From a checkpoint of a small image diffusion model.
Data: trained on aerial photos of the United States (SatlasPretrain), 203450 training examples, 6.2 epochs.
Rows from block 11, named by matrix and row number. Each number is 128 + 32 x the weight over its row's rms, rounded and kept within 0 to 255. All counts start at 0.
# convs0: first 3x3 conv (model.decb.0.1.convs.0.weight, 128x128x3x3), inputs 90-99, a 3x3 kernel for each
convs0.5 [169 139 218 178 184 163 108 114 178 143 138 127 166  85 140 127  83 149 147 149  90 123 157 140 142  76 100 133 103 142 162 112 181 175 136 164 128  64 112  97  59 123 142 171  74 174 159  96 103  73 105 126  98 158 189  96 123 133 162 148  86 172 112  91 121 155  98 119 129 147  89  92 111 136 132 161 139 155  84 129 157 160 179 135 162 106 130 139 132 180]
convs0.6 [124 145 129 146 157 165 144 117 186 160 122  93 168 130 170 104 140 158  82 151 169 186  90 135  67 127 158  99 111 124  48 193 166 117 134 129 168 109  99 147 134 160 169 139 115 129 166 144 137 145 146 150 106 119 140 153 116 134  89  89  97 152  90 147 144 167 115 148 131 138 160 134 168 140 108 121 132 103 111 144 145 123 153 115 181 167 149 199 148 169]
convs0.7 [113 139  77  84 186 113 138 129 159 125 123 157 144 189 103 127 143 121 106 113 116 141  88 121  95 100 136 121 105 134 118 139  85  84 103  79 163  99 128 135 119  90 141 108 156 113 116 122 108  77 170  64  82 142 163 118 114 167  92 112 164 130 209 111 123 140 103 162 121 108 138  90 136 111 135  91  97 127  83 153 123 147 173  90 146 146 204 203 164  97]
convs0.8 [163 124 122 125 176 149 107 102 117  88 151 136 144 163 147 149 155  87 172 150 156 122 117 162 189 127 145 132 123 113 137 150  83 120  98 158 107 103 110 163 128 100 149 103 102 119 110 123 128  87 131 124 170 152 109  99 170  99 119 136 123  79 136 116  90 147 174 152 121 119  58 198 103 176  79 116 127 103 131 118 148  87 130  17  87  84  75  84  93 112]
convs0.9 [200 182 166 171  37 125 208 206 156 115 149  49 116 159 178 135 148 168 148  92  31 157 128 140 150 171 100 113 116 168 147 113  86 100 123 132 116 125 107 166 165 162  80 144 124 124 118 108 134 120 134 101  95 122 108 114 139 121 128 130 142 100 184 136 120  98 148 142  89 159 108  66 105 132  81 121 161 128 109  82 121 164  96 126  95 129 124 119  64 128]
convs0.10 [121  78 129 150 116 155 141 146 163  80 134 133 109 150  98 174 134 179 160 145 138 112 177 142 142  98  92 116  98 126 127 140 128  98 144  81  86 144 139 136 138  94 101 117 158  86  33 134  93  76 120 154 104  89 132 122 141 141 118 181 210 172 165 136  27 142 178  98 105 114 142 110 195 139 145 167 129 134 124 171 170 154 173 212 207 134 123 246 155 149]
convs0.11 [109 184 159 143 166 150 108 115 119 108 200  97 151 137 116 186 175 150  82  35  72 136 166 127 126 180  98  79 129 144 151 182  65 144 150 145 114 144 130 112  80 111 116 159 144 145  66  97 106 152  98 128 127 179 179 111 158 187  83 106 142 187 123 149 118 127  86 135 129 202 130 171 130 170 145 133 177 118 153 128 162 110 167 135  49  77 170 156 136 124]
convs0.12 [148 120 133 134  97 114 110 197 167 138 146 163 121  83  84 189 119 174 134 141 115  96 191 139 129 145 141 183 150 121 132 118 148 128 117  96 135 104 162 174  97 132 101 126 135 159 177  79 157 137 137 139 184 155 118 184 155 156 176  79 127 131 105 191 112 166 157 130 193 111 145 136 114 128 140 119 192 108 129 104 121 115 136  34  84 109 117  89 112 109]
convs0.13 [120 155 194 141 110 114  96  98 111 175 113  89 120 141 181 142 143 164 123 108  97  95 135 139  79 166 143 100 106  97 119 117 180 107 105 119 116 136  87 166 129 102 123 109 149 140 145 106 177 119 140 157  49 113 127 139 142 107 146  85  80 147  93 154 137 130 116  89 116  97 163 178 192 142 225 142 107 139 108 123 129  72 134 118 183  68  88 116 115 149]
convs0.14 [ 98 116 118 143 157 135 199 129  76  95 151 177 106  85  89 105 123 101 149  80 151 153 137 132 139 146 105  93  98 158 162 157 164 146 146 171  97 121 138 165  53 138 109  76 131  85  86 131  70 115  57 139 119 117 111 130 118 129 161 135 150 154 131 177  89  69 125 117 139 147  86 150 164  97 130 137  88 161 174  93 154 172 149 146 194 158 129 190 175 174]
convs0.15 [143 122 133  74 143 184 136 197 230 119 131 170 162  52 148 141 141 219 140 126 124 129 108 147  87 156 147 102 134 125 140 195 151 102 167 130 122 127  95 124  72  98 144 121 106 156 101 185 108 133 131 133 145 188 123 121 208 145 127 143 140 189 125 101 122 147 101 125 125 126 155 146 118 108 153 139 109 174  93 121 133  70 135 143 173 108 139 111 180 139]
convs0.16 [151 128 176 133 234 136 162 158  91 106 111 167 130 137 114  53 140 143 156  96 111 111 122 141  86 145 131 173 116 154 127  85 152  97 160 135  86 100 131 130 128 115  38 114 110 170 132  97 112 131 124 100 113 126  98 137 122 129 143 100 129  80  99 140 121 148  78  89  73 119 119 109 118 162 141 144 148 135 158 151 141 112 100 117 136 175 123 185 120 118]
convs0.17 [116 208 121 232 118 156 158  51 136 127 137  85 115 222  96  81 135 113 109 114  87 132  70 117 164 115 100  91 137  58 132 128 118 157  67 146  96 152 111 105 153  98 122 119  71 109 112 132 128  85 139 215 143 154  91 164  81 144 162 132 138 140 100 120 128  90 133 102 165 137 190 104 144  96 168 159  95 120 171  84 105 138 115  60 132 118  90 141 173 103]
convs0.18 [111 130 122 137 145 110 155 181  92 130  90 181 120 135 122 136 163  88 122 132 125 157 177 116 122 118 117 125 138 142 115 106 133 138 189 184 144 106 175 135 140 115 120 146 185 201 128 148 161 150 144 133 152 158 142 100 105  65  61 112  49  97 141 181 232 177 229 181 217 188 162 159 141 143 193 119 126  99 161 129 145  88 145 137 108 138 140  89 112 109]
convs0.19 [133 142  91 143 124 137 170 147 144 125 135 154 121 127 129 189 154 119  98 135 122 223 168 123  76  79 160 116 136 123 110 165  92  94  87 143 126 147 110  98  77  80 118 140 129 112 135 116 121 175 143 124 125 160 119 169 161 129  88 170 127 175  79 179 113 163 119  70 130 175 153 134 154 109 156 160  71 143 132 167 121 134 147 155  56 127 116 114 154 184]
convs0.20 [163 141 110 144 114 107 213 157 101 109 144  94 167 108 134 119 149 139  71 144 119 150 124 136 104 154 105 148  81 139 161 120 126 150  97 154 143 159  82 201 193 127 105 100 162 101 117 113  81 102  94 144  93  90  64  83 128 108 141 139 121  84 107 171 116 109 133 102 117 127  61 104 149 189 208 123  90 126 100 127 191 128 103  68 125 141 102 128 135  85]
convs0.21 [188 149 115 156 112 126 132 116 121  98  94  57  94 138 137 137 126  97 123 104 142 115 205 150 156  75 149 126 180  74 149 106  64 170 146  86  79 105  86  84 135 107 104 118 137  87 156  72 139 159 121 150 131  48  58 155 201 140  79 159 119  88 132 135 111  70  99 168  51 115 116  58 129 184 108 149  82 119 119 153 123 147 143 139 155  77 205 141 159 152]
convs0.22 [ 80  76 181 145 192  90 174 160  96 130  87 148 161  44 138  97 170 134 133 104 171 123 141  47 176 106 128 125 153  78 111 131 132  72 116 147 137 125 114 130 182 128  98 106 138  49 107  99 169 146 136 184 197 113 126 120  79 105 153  97 168 176 102 130 174 162 136 164 126  99 192 165 118 136 158 136 100 125 194 151 146 160 171 112  71 166 131 142 109 130]
convs0.23 [186  86 127 111 137 198 165 158 124 184 131  61 127 151  77 135 102 170  94 139 120 137 132  86  94  83 130 125 173 111 100 140 175 123 174 145 209 146 187 153 110 166  85 159  97 109 178 143 148 112 136 120 146 163 122 107 114 114 179 139 131 118 162 140 208 171  86 180 102 156  66 133 105 127 116  62 152 163 124 174  86 124 168  92 114 126 127 124 149 170]
convs0.24 [ 28  41  34  47   0  17  44  97  44 107 132 143 134 126 142 126  99 131 129 135 125 128 147 135 136 148 132 112 100 120 129 110  99  97 112  83 119 168 144 171 173 149 148 160 130 133 121 125 140 142 129 143 127 135 129 120 127 129 133 102 122 127 131 100 144 111 124 108 115 103 139 159  95  80 109 113  77 105 118 106  94 168 129 103 119 144 111 149 120 141]
convs0.25 [132  95 103 196 128 166  93 147 194  93 141 124 120 175  87 172 130  93 116  84 154 152 146 121 108 120  48  99  80 109  95 106 208 142 131 168 117  59 110 126 132  77 114  77  80 128 127 142  45 116 120 175 108 149  72  83 139  86 124  78  99 162 161  20 174 160 126 153 116 159  91 103 121 150  30 108 117 111  72 112 135  95 127 180 127 130 121 170  81 129]
convs0.26 [123  89 129 130 161 161  80 152 126 126 155 136 159 163 136 100 134 155 147  91 122 134  99 117 138 107  95 133 164 109 173 117 174 152 179 184 157 104 152 148 114 111 134 110 120 108 112 123 102  97 116 163 119 130 118 141 142 149 132 101  67 136 125 134 140 121 159 127 138  91 166 158  59 149  88 142 142 155 155 105 138 176 158 174 194 116 109 177 108 131]
convs0.27 [148 123 128  96 120 132 148 144 158 222  66 147 191 157 160 137 151 135 134 113 145 106  76 117 120  69 165 168 152 142 153 113 150  91 161 123 104 136 124 111 112 115  88 176 148 133 103 126 169 107 124 141 129 125 105  92 107  98 130 106 123 126 147 108 119 125 194 143 163 148 143 117 101  99  59 158 156 131  91 149 136  94 137 106 136 126 104 124  87 107]
convs0.28 [147 134 113 205  94 176 166 159 115 122 103 180 122 104 136 128 190 142 103 126 120  98 124 112  78 146  63 150 106 159 135 166 133 100 136 124 111 136 142 117 107 153 118 133 174 168 126 170 125 172 195 177 144 103 137 133 123 126 140 137 203 105 100 114 126 109 144 213  54  78 114 167 112 128 140 119 150 186 148 160 111 137  90  65  82  29  79 143  92  86]
convs0.29 [142 118 134 207 153 138 183 162 171 162  78 116 106 153 108  49 122 103 205 119 131 162 104 107 133 104  81 150 156 159 156 172  91  98 143 161 170 124  83 110 133 161 182 103 160 113 154 156 145 173 139 150 139 152 112 126 154 135 146  55  82 167 122 165 159 155 165  90  64 112  82 112 166 209 137 132 136 122 158 142 143 137  64 108 105 112  88 139 139 134]
convs0.30 [126  69 155 170 165 150 124 166 109 145 131 141 124 195 152 155 134  68 148  99 105 119  93  62 132 170 109  91 123 151 137  92 162 121 124 111 168 140 101 134 122 129 153 117 140 160 120 184 164 164 112 166 136  84  96 101 100  97 122 151 155 141 136 213 129 161 169 181 123 178 162 110  94 139 161 113 139 138 171  74 125 129 157 107  94 140 130  78 130  88]
convs0.31 [154 174 126  64 132 116  84 105 139 135 109 149  92 112 113  60 177 132 127 137 146 112  66 138 170 139 122 143  89 169 152  97 154 135 127 123 133 144 134 124 143 169 114 145 174  94 144 116 130 150 176  23 193 176  82 138 174  95 151 107 125 139 119 124 171 151 153 186 149 118 137 140 128 134 166 172 164  68 111 103  73 111 130 124 108  70 127 143 132 145]
convs0.32 [209 118  83 147 150  98 128 109  65 133 144 110  92 133  93 130 206 136 123 140 159  93 127 117 128  99 153  69  81 120 120 134 123 187 123 150 166 133  92 128 179  97 133 141 148 174 146 109 107  90  74 129 156 160 108 128  92 127  68  86 167  48  89 158 125 149  94 110 117 120 148  93 139  97 141 141 156 101 110 161  90 107 108 126 127 106 192 165 100 162]
convs0.33 [116 153 163 166 119  98 219 138 155 151 104 108 136  96 134 107 128 103 172 125 120 194 134 123  76 117 121 149 161  97 168 179 180  83 135 149 143 145 144 137 121 176 127 180 122 136 119 139 158 143  92 122 111 136 106 141 160  99 100 177 161  65 155 139 108 193 213 136  95 112  96 133 161 182 122 162 155 122 152 154 165 167 111 167 108 121 119 113 139  81]
convs0.34 [ 78 155 166 148  99 103 136 176 103 200 175 147 144 123 144 145 143 163 130 100 126  88 162 140  67 124 117  67  64 129 116 127 199  83 160 159 148 169 167 149 150 117 181 103  84 114 152 119 125 161  95 150  86 143 128  84  98 124 131  88 151 142 126 158 124 137 134 122  97 132  89 122 116 111 173 132 117 147 192 114 217 106  99 153 109 138  92 113 131 128]
convs0.35 [144 194 146 151 103 143 114 118 120 139 120 140 130 120 149  83 144  82 164 136 152 118 148 121  72 139 159 114 184 130 104 162 151 134  91 110 139 131 114  91  61 119  80  79 128 103  95 113 130  40 117 148 126 101  95 165 152 121 111 156 103 124 137 100  78  91 143 129 130  99 103 129 229 150 124 180 136 208 157 146 136 131  67  51  76  71 151  87  80 110]
convs0.36 [136 142 178 108 113 123 148 171 119 101 135 121 148 129 125 142 149 142 161 135  75 112 139  80 123  66 113 112 123 132 147 127 122 127  99 150 145 132 225 153  98 161 101  49 127  92 155 106 150 187  95 144 118  60 141 118  83 145 125 145 147 160  89 167 195 155 238 166 162 168 128 110  90 163  89  99 107 124 135  99  65 175 155 134 225 138 135 129 157 107]
convs0.37 [181 164 127 142 176 149 147 146 125 179  61 104 154 160 112 167 131 123  86 119 153 146 135 123 181  89 113 129 143 169 153 142 123 137 116 152 201 122 101 119 107  32 112  64 122 120 116  92 133 132 104 102  90 196 129 130  85  84 133 119  65  94  71 168 137 140 127 201 157 155 162 147 171 148 110 156  93 143  97 112 133  73 141 125 126 102  90  83 142 126]
convs0.38 [173 152 122 203 182  81 115 208 105 120  91 163 141 157 141 116 122  87  69 173 157 112 100 158 111 119  97 151  88  86 113 104 117  77 130 129 164 103 101  95 109 143 126  96 131 111 115 111 112 139 117 114  59  91 193 168 153 108 148 111 142 146 151 128 104  76  94  60 139 146 104 102 159 134 148 158 122 125 180  54  98 194 128 127 158 165 178 151 129 198]
convs0.39 [187 108 171 173 187 183 117 132 143 140  95  91 118 120 172 169  99 141  80 128 152 148 128 108 104 119 180 119 150 119 131 162 143 102 113 130 148 115 154 108 127 113 165 140 168 135 167 159 110  79 124 132 127 127 126 140 124 125 147  84 153 101 148 172 109 116 147 138  93  84 133  67 136 149 142 111 172 157 166 150  96 168 141 138 149 148 110 160 127 160]
convs0.40 [212 167 110 109 172 100 137 213 165  96 148 163 106 145 130 154 125 126 140 143  86 148  67 145 102 131 138 121 109 137 105 158 126 136 116 134  75  65 134 158  74 138 117 119 111 117 103 119 124  95 175 137  65 143 156 162 215 152  96 139 192 120 126 143 103 128  92 199  84 156 137 194 216 172 109 162 109 131  92 131 127 123 188 227 106  95 106 117  80  95]
convs0.41 [165 107 161 136 165 155 141 132  98 108 148 110  80  99 112 125  91 107  87 161 112 119 110 121 160  94 161 153 217 139 203 151 152 186 145 162 128 125 102 105  90 141 185 103 140  75 122 108 115 119  92 142 133 105 136  71  94 166 100 132 105 162 173  96 177 127 128 178 147  92 129 100 153 113 147 121 128 118 111 162 196  94 107  98 106  46 137 139 109 117]
convs0.42 [ 99 115 162 168 138 158 106 133 110 147 139 168 151 168 185 163 136 153 179 153 130 136 114 126 114 152 142 163 103 106 145  90 206 134 159 148 115  95 148  51 142 167 163 221 173 154 188 140  85 142 164 107 115 145 162 141 119 147 102 137 144 181 116 101  66 146 122  82 102 136 147 169  92  89 107 145 110 116 182 149 145 109 129 141 112 165 136 169 153 103]
convs0.43 [161 158 159 157 110 126  37 118 115 107 130 148 152 136 135 143 109 111  85 157 123 168 107 141 149 117 131 112  73  60 112 134  86 204 134 117 114 132 126  84 118  90  91 144 112 135  38  88  60  41  94  85 139 114 165 125 130 131 156 200 167 179 157  78 143  75 142 139 107 151 110  84 106 123 170 116 152 193 121  88 169  83 154 169 121 181 205 173 117  81]
convs0.44 [ 54  36  57  14  33  36  51  51  55 110 117 121 134 142 126  61  89  97 155 141 122 163 131 160 149 157 164 105  98 134 142  86  96 118 113 149 119 186 151 134 148 142 157 127 152 142 127 113 141 150 139 134 149 149 140  93 143 113 112 139 106 111 102 172 162 157 120 139 130 148 147 170  89  97 112 111 101  81 107  81  97  97 127 102 133 106 134 116 146 113]
convs0.45 [138 155 139  82 152 125 111 137 140 171  98  70 118 216  90 143 103 134  28 130 118 124  52 101  70 118 103 124 149 107  93 138 137  89 126  90  80 116  99 142  93 122  88 183 122 138 139 106 116  89  97  88 129 168 177 141 166 150 102 109 129  69 129 130 120 111 135 136 114 180  66 122 159 144 139 118  95 122 103 160 121  94  50  67 155 104  99 177 195 158]
convs0.46 [145 177 172 117 114 117 117 146 155 123 152 113 109 132 150 169 155 131 117  90 129 120 112 123 154  29  84 129 140 144 166 154 147 111  59  96 123 119  83 156 121 130  63 171 155 134 144 141 114 170 105 165 119 113 169 167 144 168 118 138 164 179 168 150 179 103 118  99 141 186 112  93  93  68 180 171 108  97 116 160 138 168 170 156  60 116  93  52  94  76]
convs0.47 [215 119  93 149 120 113 156 179 140  96 162 102 133 126 168 134 177 173 161 162 125 127 143  84 109 145 153 143 173 206 104 160 161 179 118 111 142 179 131  92 152 160 152 141 120 142 109 161 134 117 100 141 113 125 129  99 104 122 145 111 130 111 102 112  74  99 171 108 123  99 155 111 109 198 112 142 116 152 116 201 126  85  63 133 115  75  81  77  79 146]
convs0.48 [118 141 129 155 119 171 176 158 122 101 151 103 121 153  75 147  97 119  87 191 105 146 130  81  70 128 148 125 159 109 112 158 117 198 147 117 117 150 147 154 156 105  98 118 106 126  92 141 132 123 110 127 171  97 114 179 185 123  93 149 131 157 166  74  95 142  84 140 116 125 105 115 138 138  61 172 126  62 151 147 153 131 105 143 185 172 151 137 159 191]
convs0.49 [ 58   6  29  70  46   9   0  57  16 112 125  89 124  84 135 207 111 117 103 145 108 148 123 168 143 129 156 106  85 100 128  78 131 100 152 121 154 168 189 114 160 189 185 143 137  98 153 115 161 133 117 146 149 158 137 134 116 167 117 132  90 153 126 142 121 159 101 105 168 138 115 126  98 113 132  99  65 122 133  97 132 173 137 124 117 138 119  94 132 138]
convs0.50 [143 136 160 114 121 128 169 176 122  94 111  74 100 131 113  64 155  22 165 153 162 132 132 135 102 148 105 127 104 152 128 134 130 137 128  74 135 159  96  69 118 100 144 162 204 152 157 179 141  93 119 102 170 136 134 115 131 124  92 123  87  79 102  70 128 159 143 149 121 155 128 135  99 175 118  89 101 104 144 160  95 117 127 152 144 111 118  99 134 130]
convs0.51 [168 178 138 135 117  98 146 107 142 195 215 193 130 152 193 145 159 204 110 146 136 130  85 177 144  97 130 154 184 150  86 110 151 161  73 151 166 153 135 113 150 139 138 140  70 184 177 155 126 101  98  97 125 148  93  99 117 152 151  87 108 205 189 194 133 169 104 155 123 143 133 176 149 125 146 168 157 142 125 137 157 167 205 146 108 147 121 178 155 170]
convs0.52 [146 131 119 146 171 103 133 138 141 150 195 155 118 103 106 124 125 109  67 121 120  99 159 104 131 134 142 155  86 119  79 111  92 121  59 124 100 136 108 101 167  98 115  88 154 150 128 148 203 129 201 104 139 100 127  94 132 106 118 146 126 112 173 149 129 152 176 144 154 125  68 128 187 151 125 164 109 111 133 116  93 160  84 143 110 155 112 148 121  94]
convs0.53 [144 151 112 171  99 136 175 157 130 121 102 121 133 165  92 127 146 124  72 130 156 107 142 106 146 130 161 137 125 141 174 135  60 121 114 165 147 116  93 103 122 155  92 123 192  93 149 159 139 148 126 144 115 160 162 130 161 129 136  73 146  95 108 135 128 143  64 130 137 127  74 133 146  89  58 141 159 136 104 130 113  95  45  68 127  93 110 169 139 166]
convs0.54 [120 178 156 103 176 111 118 160 195 178 181 116 161 142 127 125  88  81 120 149 116  61 142  60 107  88 187 181 133 107  93 129 121 158 139 110  60 140 185 127 114 111 128 133 130 169 161 136 118 167 144 120 141 176 116 103 152 106  46 194 158 148  99  85 139  88 116 168 124 144 133 139  81 175 139 115 150 105 115  82 145  93 120 127  96  89  61  83 135 117]
convs0.55 [ 49 141 164 139 213 187  88 122 120 138 119 123 107 104  68 149 134 123 183 139 149 101 132 174 149  89 167 156 109 140 176 132 190 109 134 148 123 133 175 135 155 166 133 143 110  78 131 145 131 105 183 139 153 152 150 119 113 126 159 157 176 150 122 178  99 120 172 184 164 126 207 152 114 112 100 159 166 160 159 155 171 135 117  93 148 127  91  92 162 144]
convs0.56 [ 53  38  46  27  15  28  29  31  60  88 140  45  84 114 113 131 104  97 122 137 134 133 149 143 122 151 144  87 113 120 128 115 107 117  74 113 159 173 141 167 123 138 139 110 105 130 123 122 155 160 139 135 107 139 135 135 109  98 149 143 119 116 110 109 110 178 137 131 154 131 155 138  79  97 112  87 106  91 101  99  62 106 119 120 124 136 120 150 137 128]
convs0.57 [159 175  77 125 128 129 139 119 152 145 195  74 144 173 100 168 125 102 130 137  76 144 201 145 113 144 119 113 182 155 127 137 167 153 121 147  62  95  35 126 185  89 133  79 149  97  97 150  90 147 117 124 170  60  90 153 108  89 164 127 167 107 140 112 103 106 148 153 155 129 141  99 155 107  81 107 103 143  93  93 135 102 120  72 100 142 147 166 143 126]
convs0.58 [132 139 147 154 144 170 155 137 131 112  87 114 123 179 143 143 140 146 125 141 114 173 184  84 136 106 131 100  99 153 109 128  98  96  59 200  97  83 160  84  87 102 137 128 129 104  91  99 113  73 146 108  93 125 136 123 118 113 183 123 116 114  73  88  83  73  66  84  82  71 110  74 157 134 115 113 139 167 130 144 105 130 147 100 148 127 140 155 160 108]
convs0.59 [138 112 101 183 129 132 123 133 144 178 182 116 146 134 139 182 165 137 157 112 129 173 194 136  90 112 161 120 143 106 107 105 117 153 113 174 103 105 109 134 148 164 100 170 111 139  80  61 146  93 158 111 119 114 133 148 151 162 167 131 176 159 151 136 162 177 132 143  96 170 109 186 128 154 151 103 151 157  91 122 152 186 104 104 112 110 163 149 142 154]
convs0.60 [203 173 139 127  86 134 141  89 141 118 113 203 136 114 106 122 129 173 103 140 180 123 126 130 102 136 122 182 132  80 147 145 139 148 177 172 118  72  83  75 104 130 145 134 107 150 111 157  59 125 158 119 200 126  83 112 168 163 126  89 164 176 138 165 125 177 113 154 153 154 143 148 142 128 152 150 135 137 145 132 174  92  78  93 129 110 118  58 103 136]
convs0.61 [113 121 184 103 122  88  84 160  94 104 150 108 133 121 127 141  48 122 168  96 135 106  83 124 218 111 147  82 173 156 143 169 167  84 191 153 173  88  75  83 158 127 159  72 188 133 159 132 100 158 147 171 160 175 159 137  99 158 113 145 147 110 130 124 139  63 110  96 144 129 106 146 134 172  92 122 131 176 149 127 142 107 153 189 116 130 206  97 186 148]
convs0.62 [149 131 138 105  85 173 122 140 137 147 156 116 133  95 172 119 118 160 139 122 118 121 148  91 153 150 108 116 169 154 112 107  86  71 126  99 187 111 139 154  92 130 118 120 132 194 102 145  63 164 114  93 123 122 180 127 159  87 155 144 119 128 124 111 141 117 201 131 136 160 168 135 113  94  97 136 112 125 150 128  92 108 193 156 129 184 169 149  95 147]
convs0.63 [ 45  27  29  26  13  21  15   9  20 125 122 131  96 116 123 103 119 118 155 130 167 149 156 154 146 153 125 121 109 123 133 115 145 125  96 109 147 133 126 121 125 131 148 156 157 161 143 137 117 148 122 140 146 148 109 117 102 120  98 102  97 124 109 127 133 127 120 111 127 112 137 138  95 101  81  73 108  77  72  84  77 123 141 137 122 132 137 123 151 139]
convs0.64 [145 186 200 140  97 155 114  79 151 190 108  85 140  90  95 173  68 139 131  74  63 136 140  93 130 113  44 110 102 147 154 102 103 145 107 127  99  79 131 124 173  43 192 116 134 153 137 140 125 126 104 139 137 105  89 110 151  62 169 107 148  54 143 196 106 165 127 184 132 189 130 168  93 158 136 131 153 102 180 146 123 103 108 101 134 172 146  95 125 145]
convs0.65 [138 201  74 181 135 129 153 103 106  98 166 190 127 130 145 120 160  73 110 122 167 117 131 161 151 118 143 130 124  76 125 151 118 144 125 141 113 133  86 155 119 144 115  87  82 178 174 137  83 129 115 101 191 132 142 112 142 110 123  91 140 115 103 117  92 150 120 141 136 176  77 173 146 205 111  92 125  52 136  78  99 117  73  96  86  89 170  88  67 133]
convs0.66 [125 160 105 157 189 131 104 138 174 134 193 159 184 171 161 175 172 168 107 119 130 131 116 130 112 139 117  95 107 154 163 131 166 151 115 124 124  92 126  95 127  95  85 165 138 160 155 127 145 136 120 150 187 130 140 164  92 139 118 115 171 214 115 147 193 123 171 142 145 107 148 175 121 136 156 147 143 123 109 168 135  78 159  95  94  84  52  84  97  97]
convs0.67 [157 104 204  96 102 144 159 135 149 117 118 215 146 102  62  97 191 127 144 155 153 108 177 126  88 105 116 135 134  73 127 116 122 124 159 170  92 101 113 111 106  76 134  97 128 128  95 117 122 103 165 168  85  89 154 104 195 132  72 131 145 102  99 116 128  48  85  99 132 158 137  99 112 136 157 106 130 125 127 172 143 143 148  93 137 123 193 115 133 126]
convs0.68 [105 127 111 212 172 124 168 180 130  96 122 181 111 123 119  81 130 164 149  80 141 173 126 110 117 114 168  79 129 107 143  84 123 102 136 105 148 142 125 171 144  80 158  79 127  89  99  75 173  99 107 165 134 139 153 143 178 149 142 107  91 115 109 183 149 146 149 131 122 153  95 129 146 187 127 147 124 133  99 176 134 142 129 153 134 160 154  87 113 136]
convs0.69 [140 147 147 159 207 120  88 182 140  98 206 191 135  57 185 159 167 111 146  77 100  95 151 131 142 126 126 139 144 109  63 138  77 128 151 116 152 139  75 114 139  98  86  37 175 150  93 151 158 164 142  96  99  93 142 112 185  87 159 150 179 158  89 159  95 171 101 107 151 100 134  93 131 184 109 113 127 161  85 124 117 119 114 100 111 146 103 136 102 137]
convs0.70 [109 199 144 107 148 156 142 116 129 111 189 175 117 190 130 181 107 188 148 115 150 112 121 178  88 129 175 107 134 138 148 139 132 181 166 143 114 139 127 105  99 122 102  94 144 119 119 141 122 138 115 128 147 142 107 201 139 116 164  80  96  89 164 157 108  70 116 149 147 126 105 135 152 140 106 142 166 139 175  78 127 123 105 108 200  83  71  62 148 154]
convs0.71 [134 127 201 142 153 121 198 123 156 145 190 113 118  75 140 118 110  63 109 112 191  99  96 136 126 112 146  77 124 163 164 138 117 158 119  81  71 120 120  94  58 115 180  98  99  86 117  83  99  97 138 173 116 122 110  69 132 142  75 118 130 165 130 130 148  96  98 114 109 130  69  88 123  79 136 152 104 130 146 162  91 113 101 134 118  97  72 142 117 119]
convs0.72 [132 166 120 155 122 211 123 110 176 140 131 119  90 128 164 146 156 104 163  94 148  63 123 138 119 137  75 132 154 124  61 100 116 113 153 141 137 154  37 135 156 125 122 163 128 124  98  86 148  81 127  94 124 115  96 103 146  94 104 105 122 120 161  91 111  88 137  89 179 170 194 129  44 138  52 182 129 131 123 169 178 115 124 121 108 106 144  84 107  92]
convs0.73 [113  39  76 110 132 189 145 210 244 110 132 132  85 118 139 115 124 147  76 188 120 141 135  87 118 132 110 126  95 143 108 159 103 158  65 178 147 101 128  98 140  78 152  70 163 148 103  92  81 105  72 109  64 121 124 163 153 155 143 165 148  78 128  86 160 175 156 149 127 138  71 118 132 105 125 121 158 206 120 128 116 100  96 175 169 106 141 141 112 154]
convs0.74 [142 143 200 126 134 179 112 117 146 123 104 142 151 145 161  86 127 134 119 157  52 118 127 136 110  97  99 142  90  97  98 149  10 109  90 116  65  90 146 124 134 177 163 144  98 131 125 139 154 132  77 131 171 155 159 104 153 182  95 101 117 112 117 109 107  60 220 131 129 159 100 152  99 123 145 168 153 162 148 118 147  84  92 108 112 169 135 149 112 148]
convs0.75 [188 129 155 175 237 148  61  56 115 162 124  92  95 147 155 126 164 110 168 106 138  97  51 102 138 153 177 103  94 149 127 131 107 142 154  75 145 147  71  72 134 131 188 136 173 117 150 159 147  83 141 105 144  92 114 133 116 144 175  85 123 136 139 230 191 169 180 197 175 143 157 191 107 150 142  69  96 138 150 159 134 121 148 119 141 150 138 130  76 137]
convs0.76 [212 197 170 133 151 105 184 161 210 136 202 167 104  84 106 156 129 114 164 170  99  95  93 138 169 118 117 124 117 111 186 160 122 128 104 111 125 159 163 126 127 195 117 128 158 162 139  81 155 140 123  77 149 151 111 121 125 151 141  99 117  81  99 117 128 127 139 117 167  68 107 127  94 108 167 140 136 175 101 154 102 182 112  80 147  86  55 104 117 156]
convs0.77 [196 108 138 108 138 169 168  69 152 138 152 150 115 184 159 128 159 122  42 114 170 145 192 159 107  88 122 192 103 138  90 148 183 136 208 154 138 133 113 210 127  92  93 134 133 123 135 118 168 116 156 184 171 164 128 160 131 119 104 110 117 124 129 173 160 200 156 147 139 134 126 220 104 151 153 147 132 131 172 170 130  88 135  89  76 118 119  76 125  98]
convs0.78 [136 126 126 175 175 160 164  49 156 103 142 151 144 145 166 154 133 140 164 156 155 128 140 195 141  77 101 166 115 169 122 222 123 179 146 163  92 151 161 101  69 124  94  78 134 135 108 150 126  82 109 103  90 131  87 112  82 126  90 129  68  77 103  83 158 135 109 116  34  85 100 173 113 149  85  64 129 119 111 166 131 163 145 126 129  86 146  96 119 130]
convs0.79 [155 168 158 201 104 109 108 197 102 166 113 119 137 118 172 181 198 138 129  99 136 112 175  84  96 150 111 107 148  97  81 126 100 142 156 143 139  41 109 101 179  84 122 155 126 146 173 121  87 123  97 107 119 161  91 124 130 128 152 154 124 158 183 156 156 103 124 177 137 142 145 137 174 133 113  79  99 144 129 105 142 127 128 153  96 123 174  79 109 137]
convs0.80 [121 123 170 160 120 188 126 105 173 105 144 116 144 175 120 150  97 190 129 172 117 180 185 195  75 155 119 161  93 115 103 165 209  71 167 170 191 178 167 152 139 110 143 186 146 144 159 130 144 157 152 124 105 164  69  98 117 130 165 136  91 118 141 149  83 109 146 138 154 153 111  85 109 113 111 131  63 119 157 129 167  81  62 179 104 117 114 117 100 135]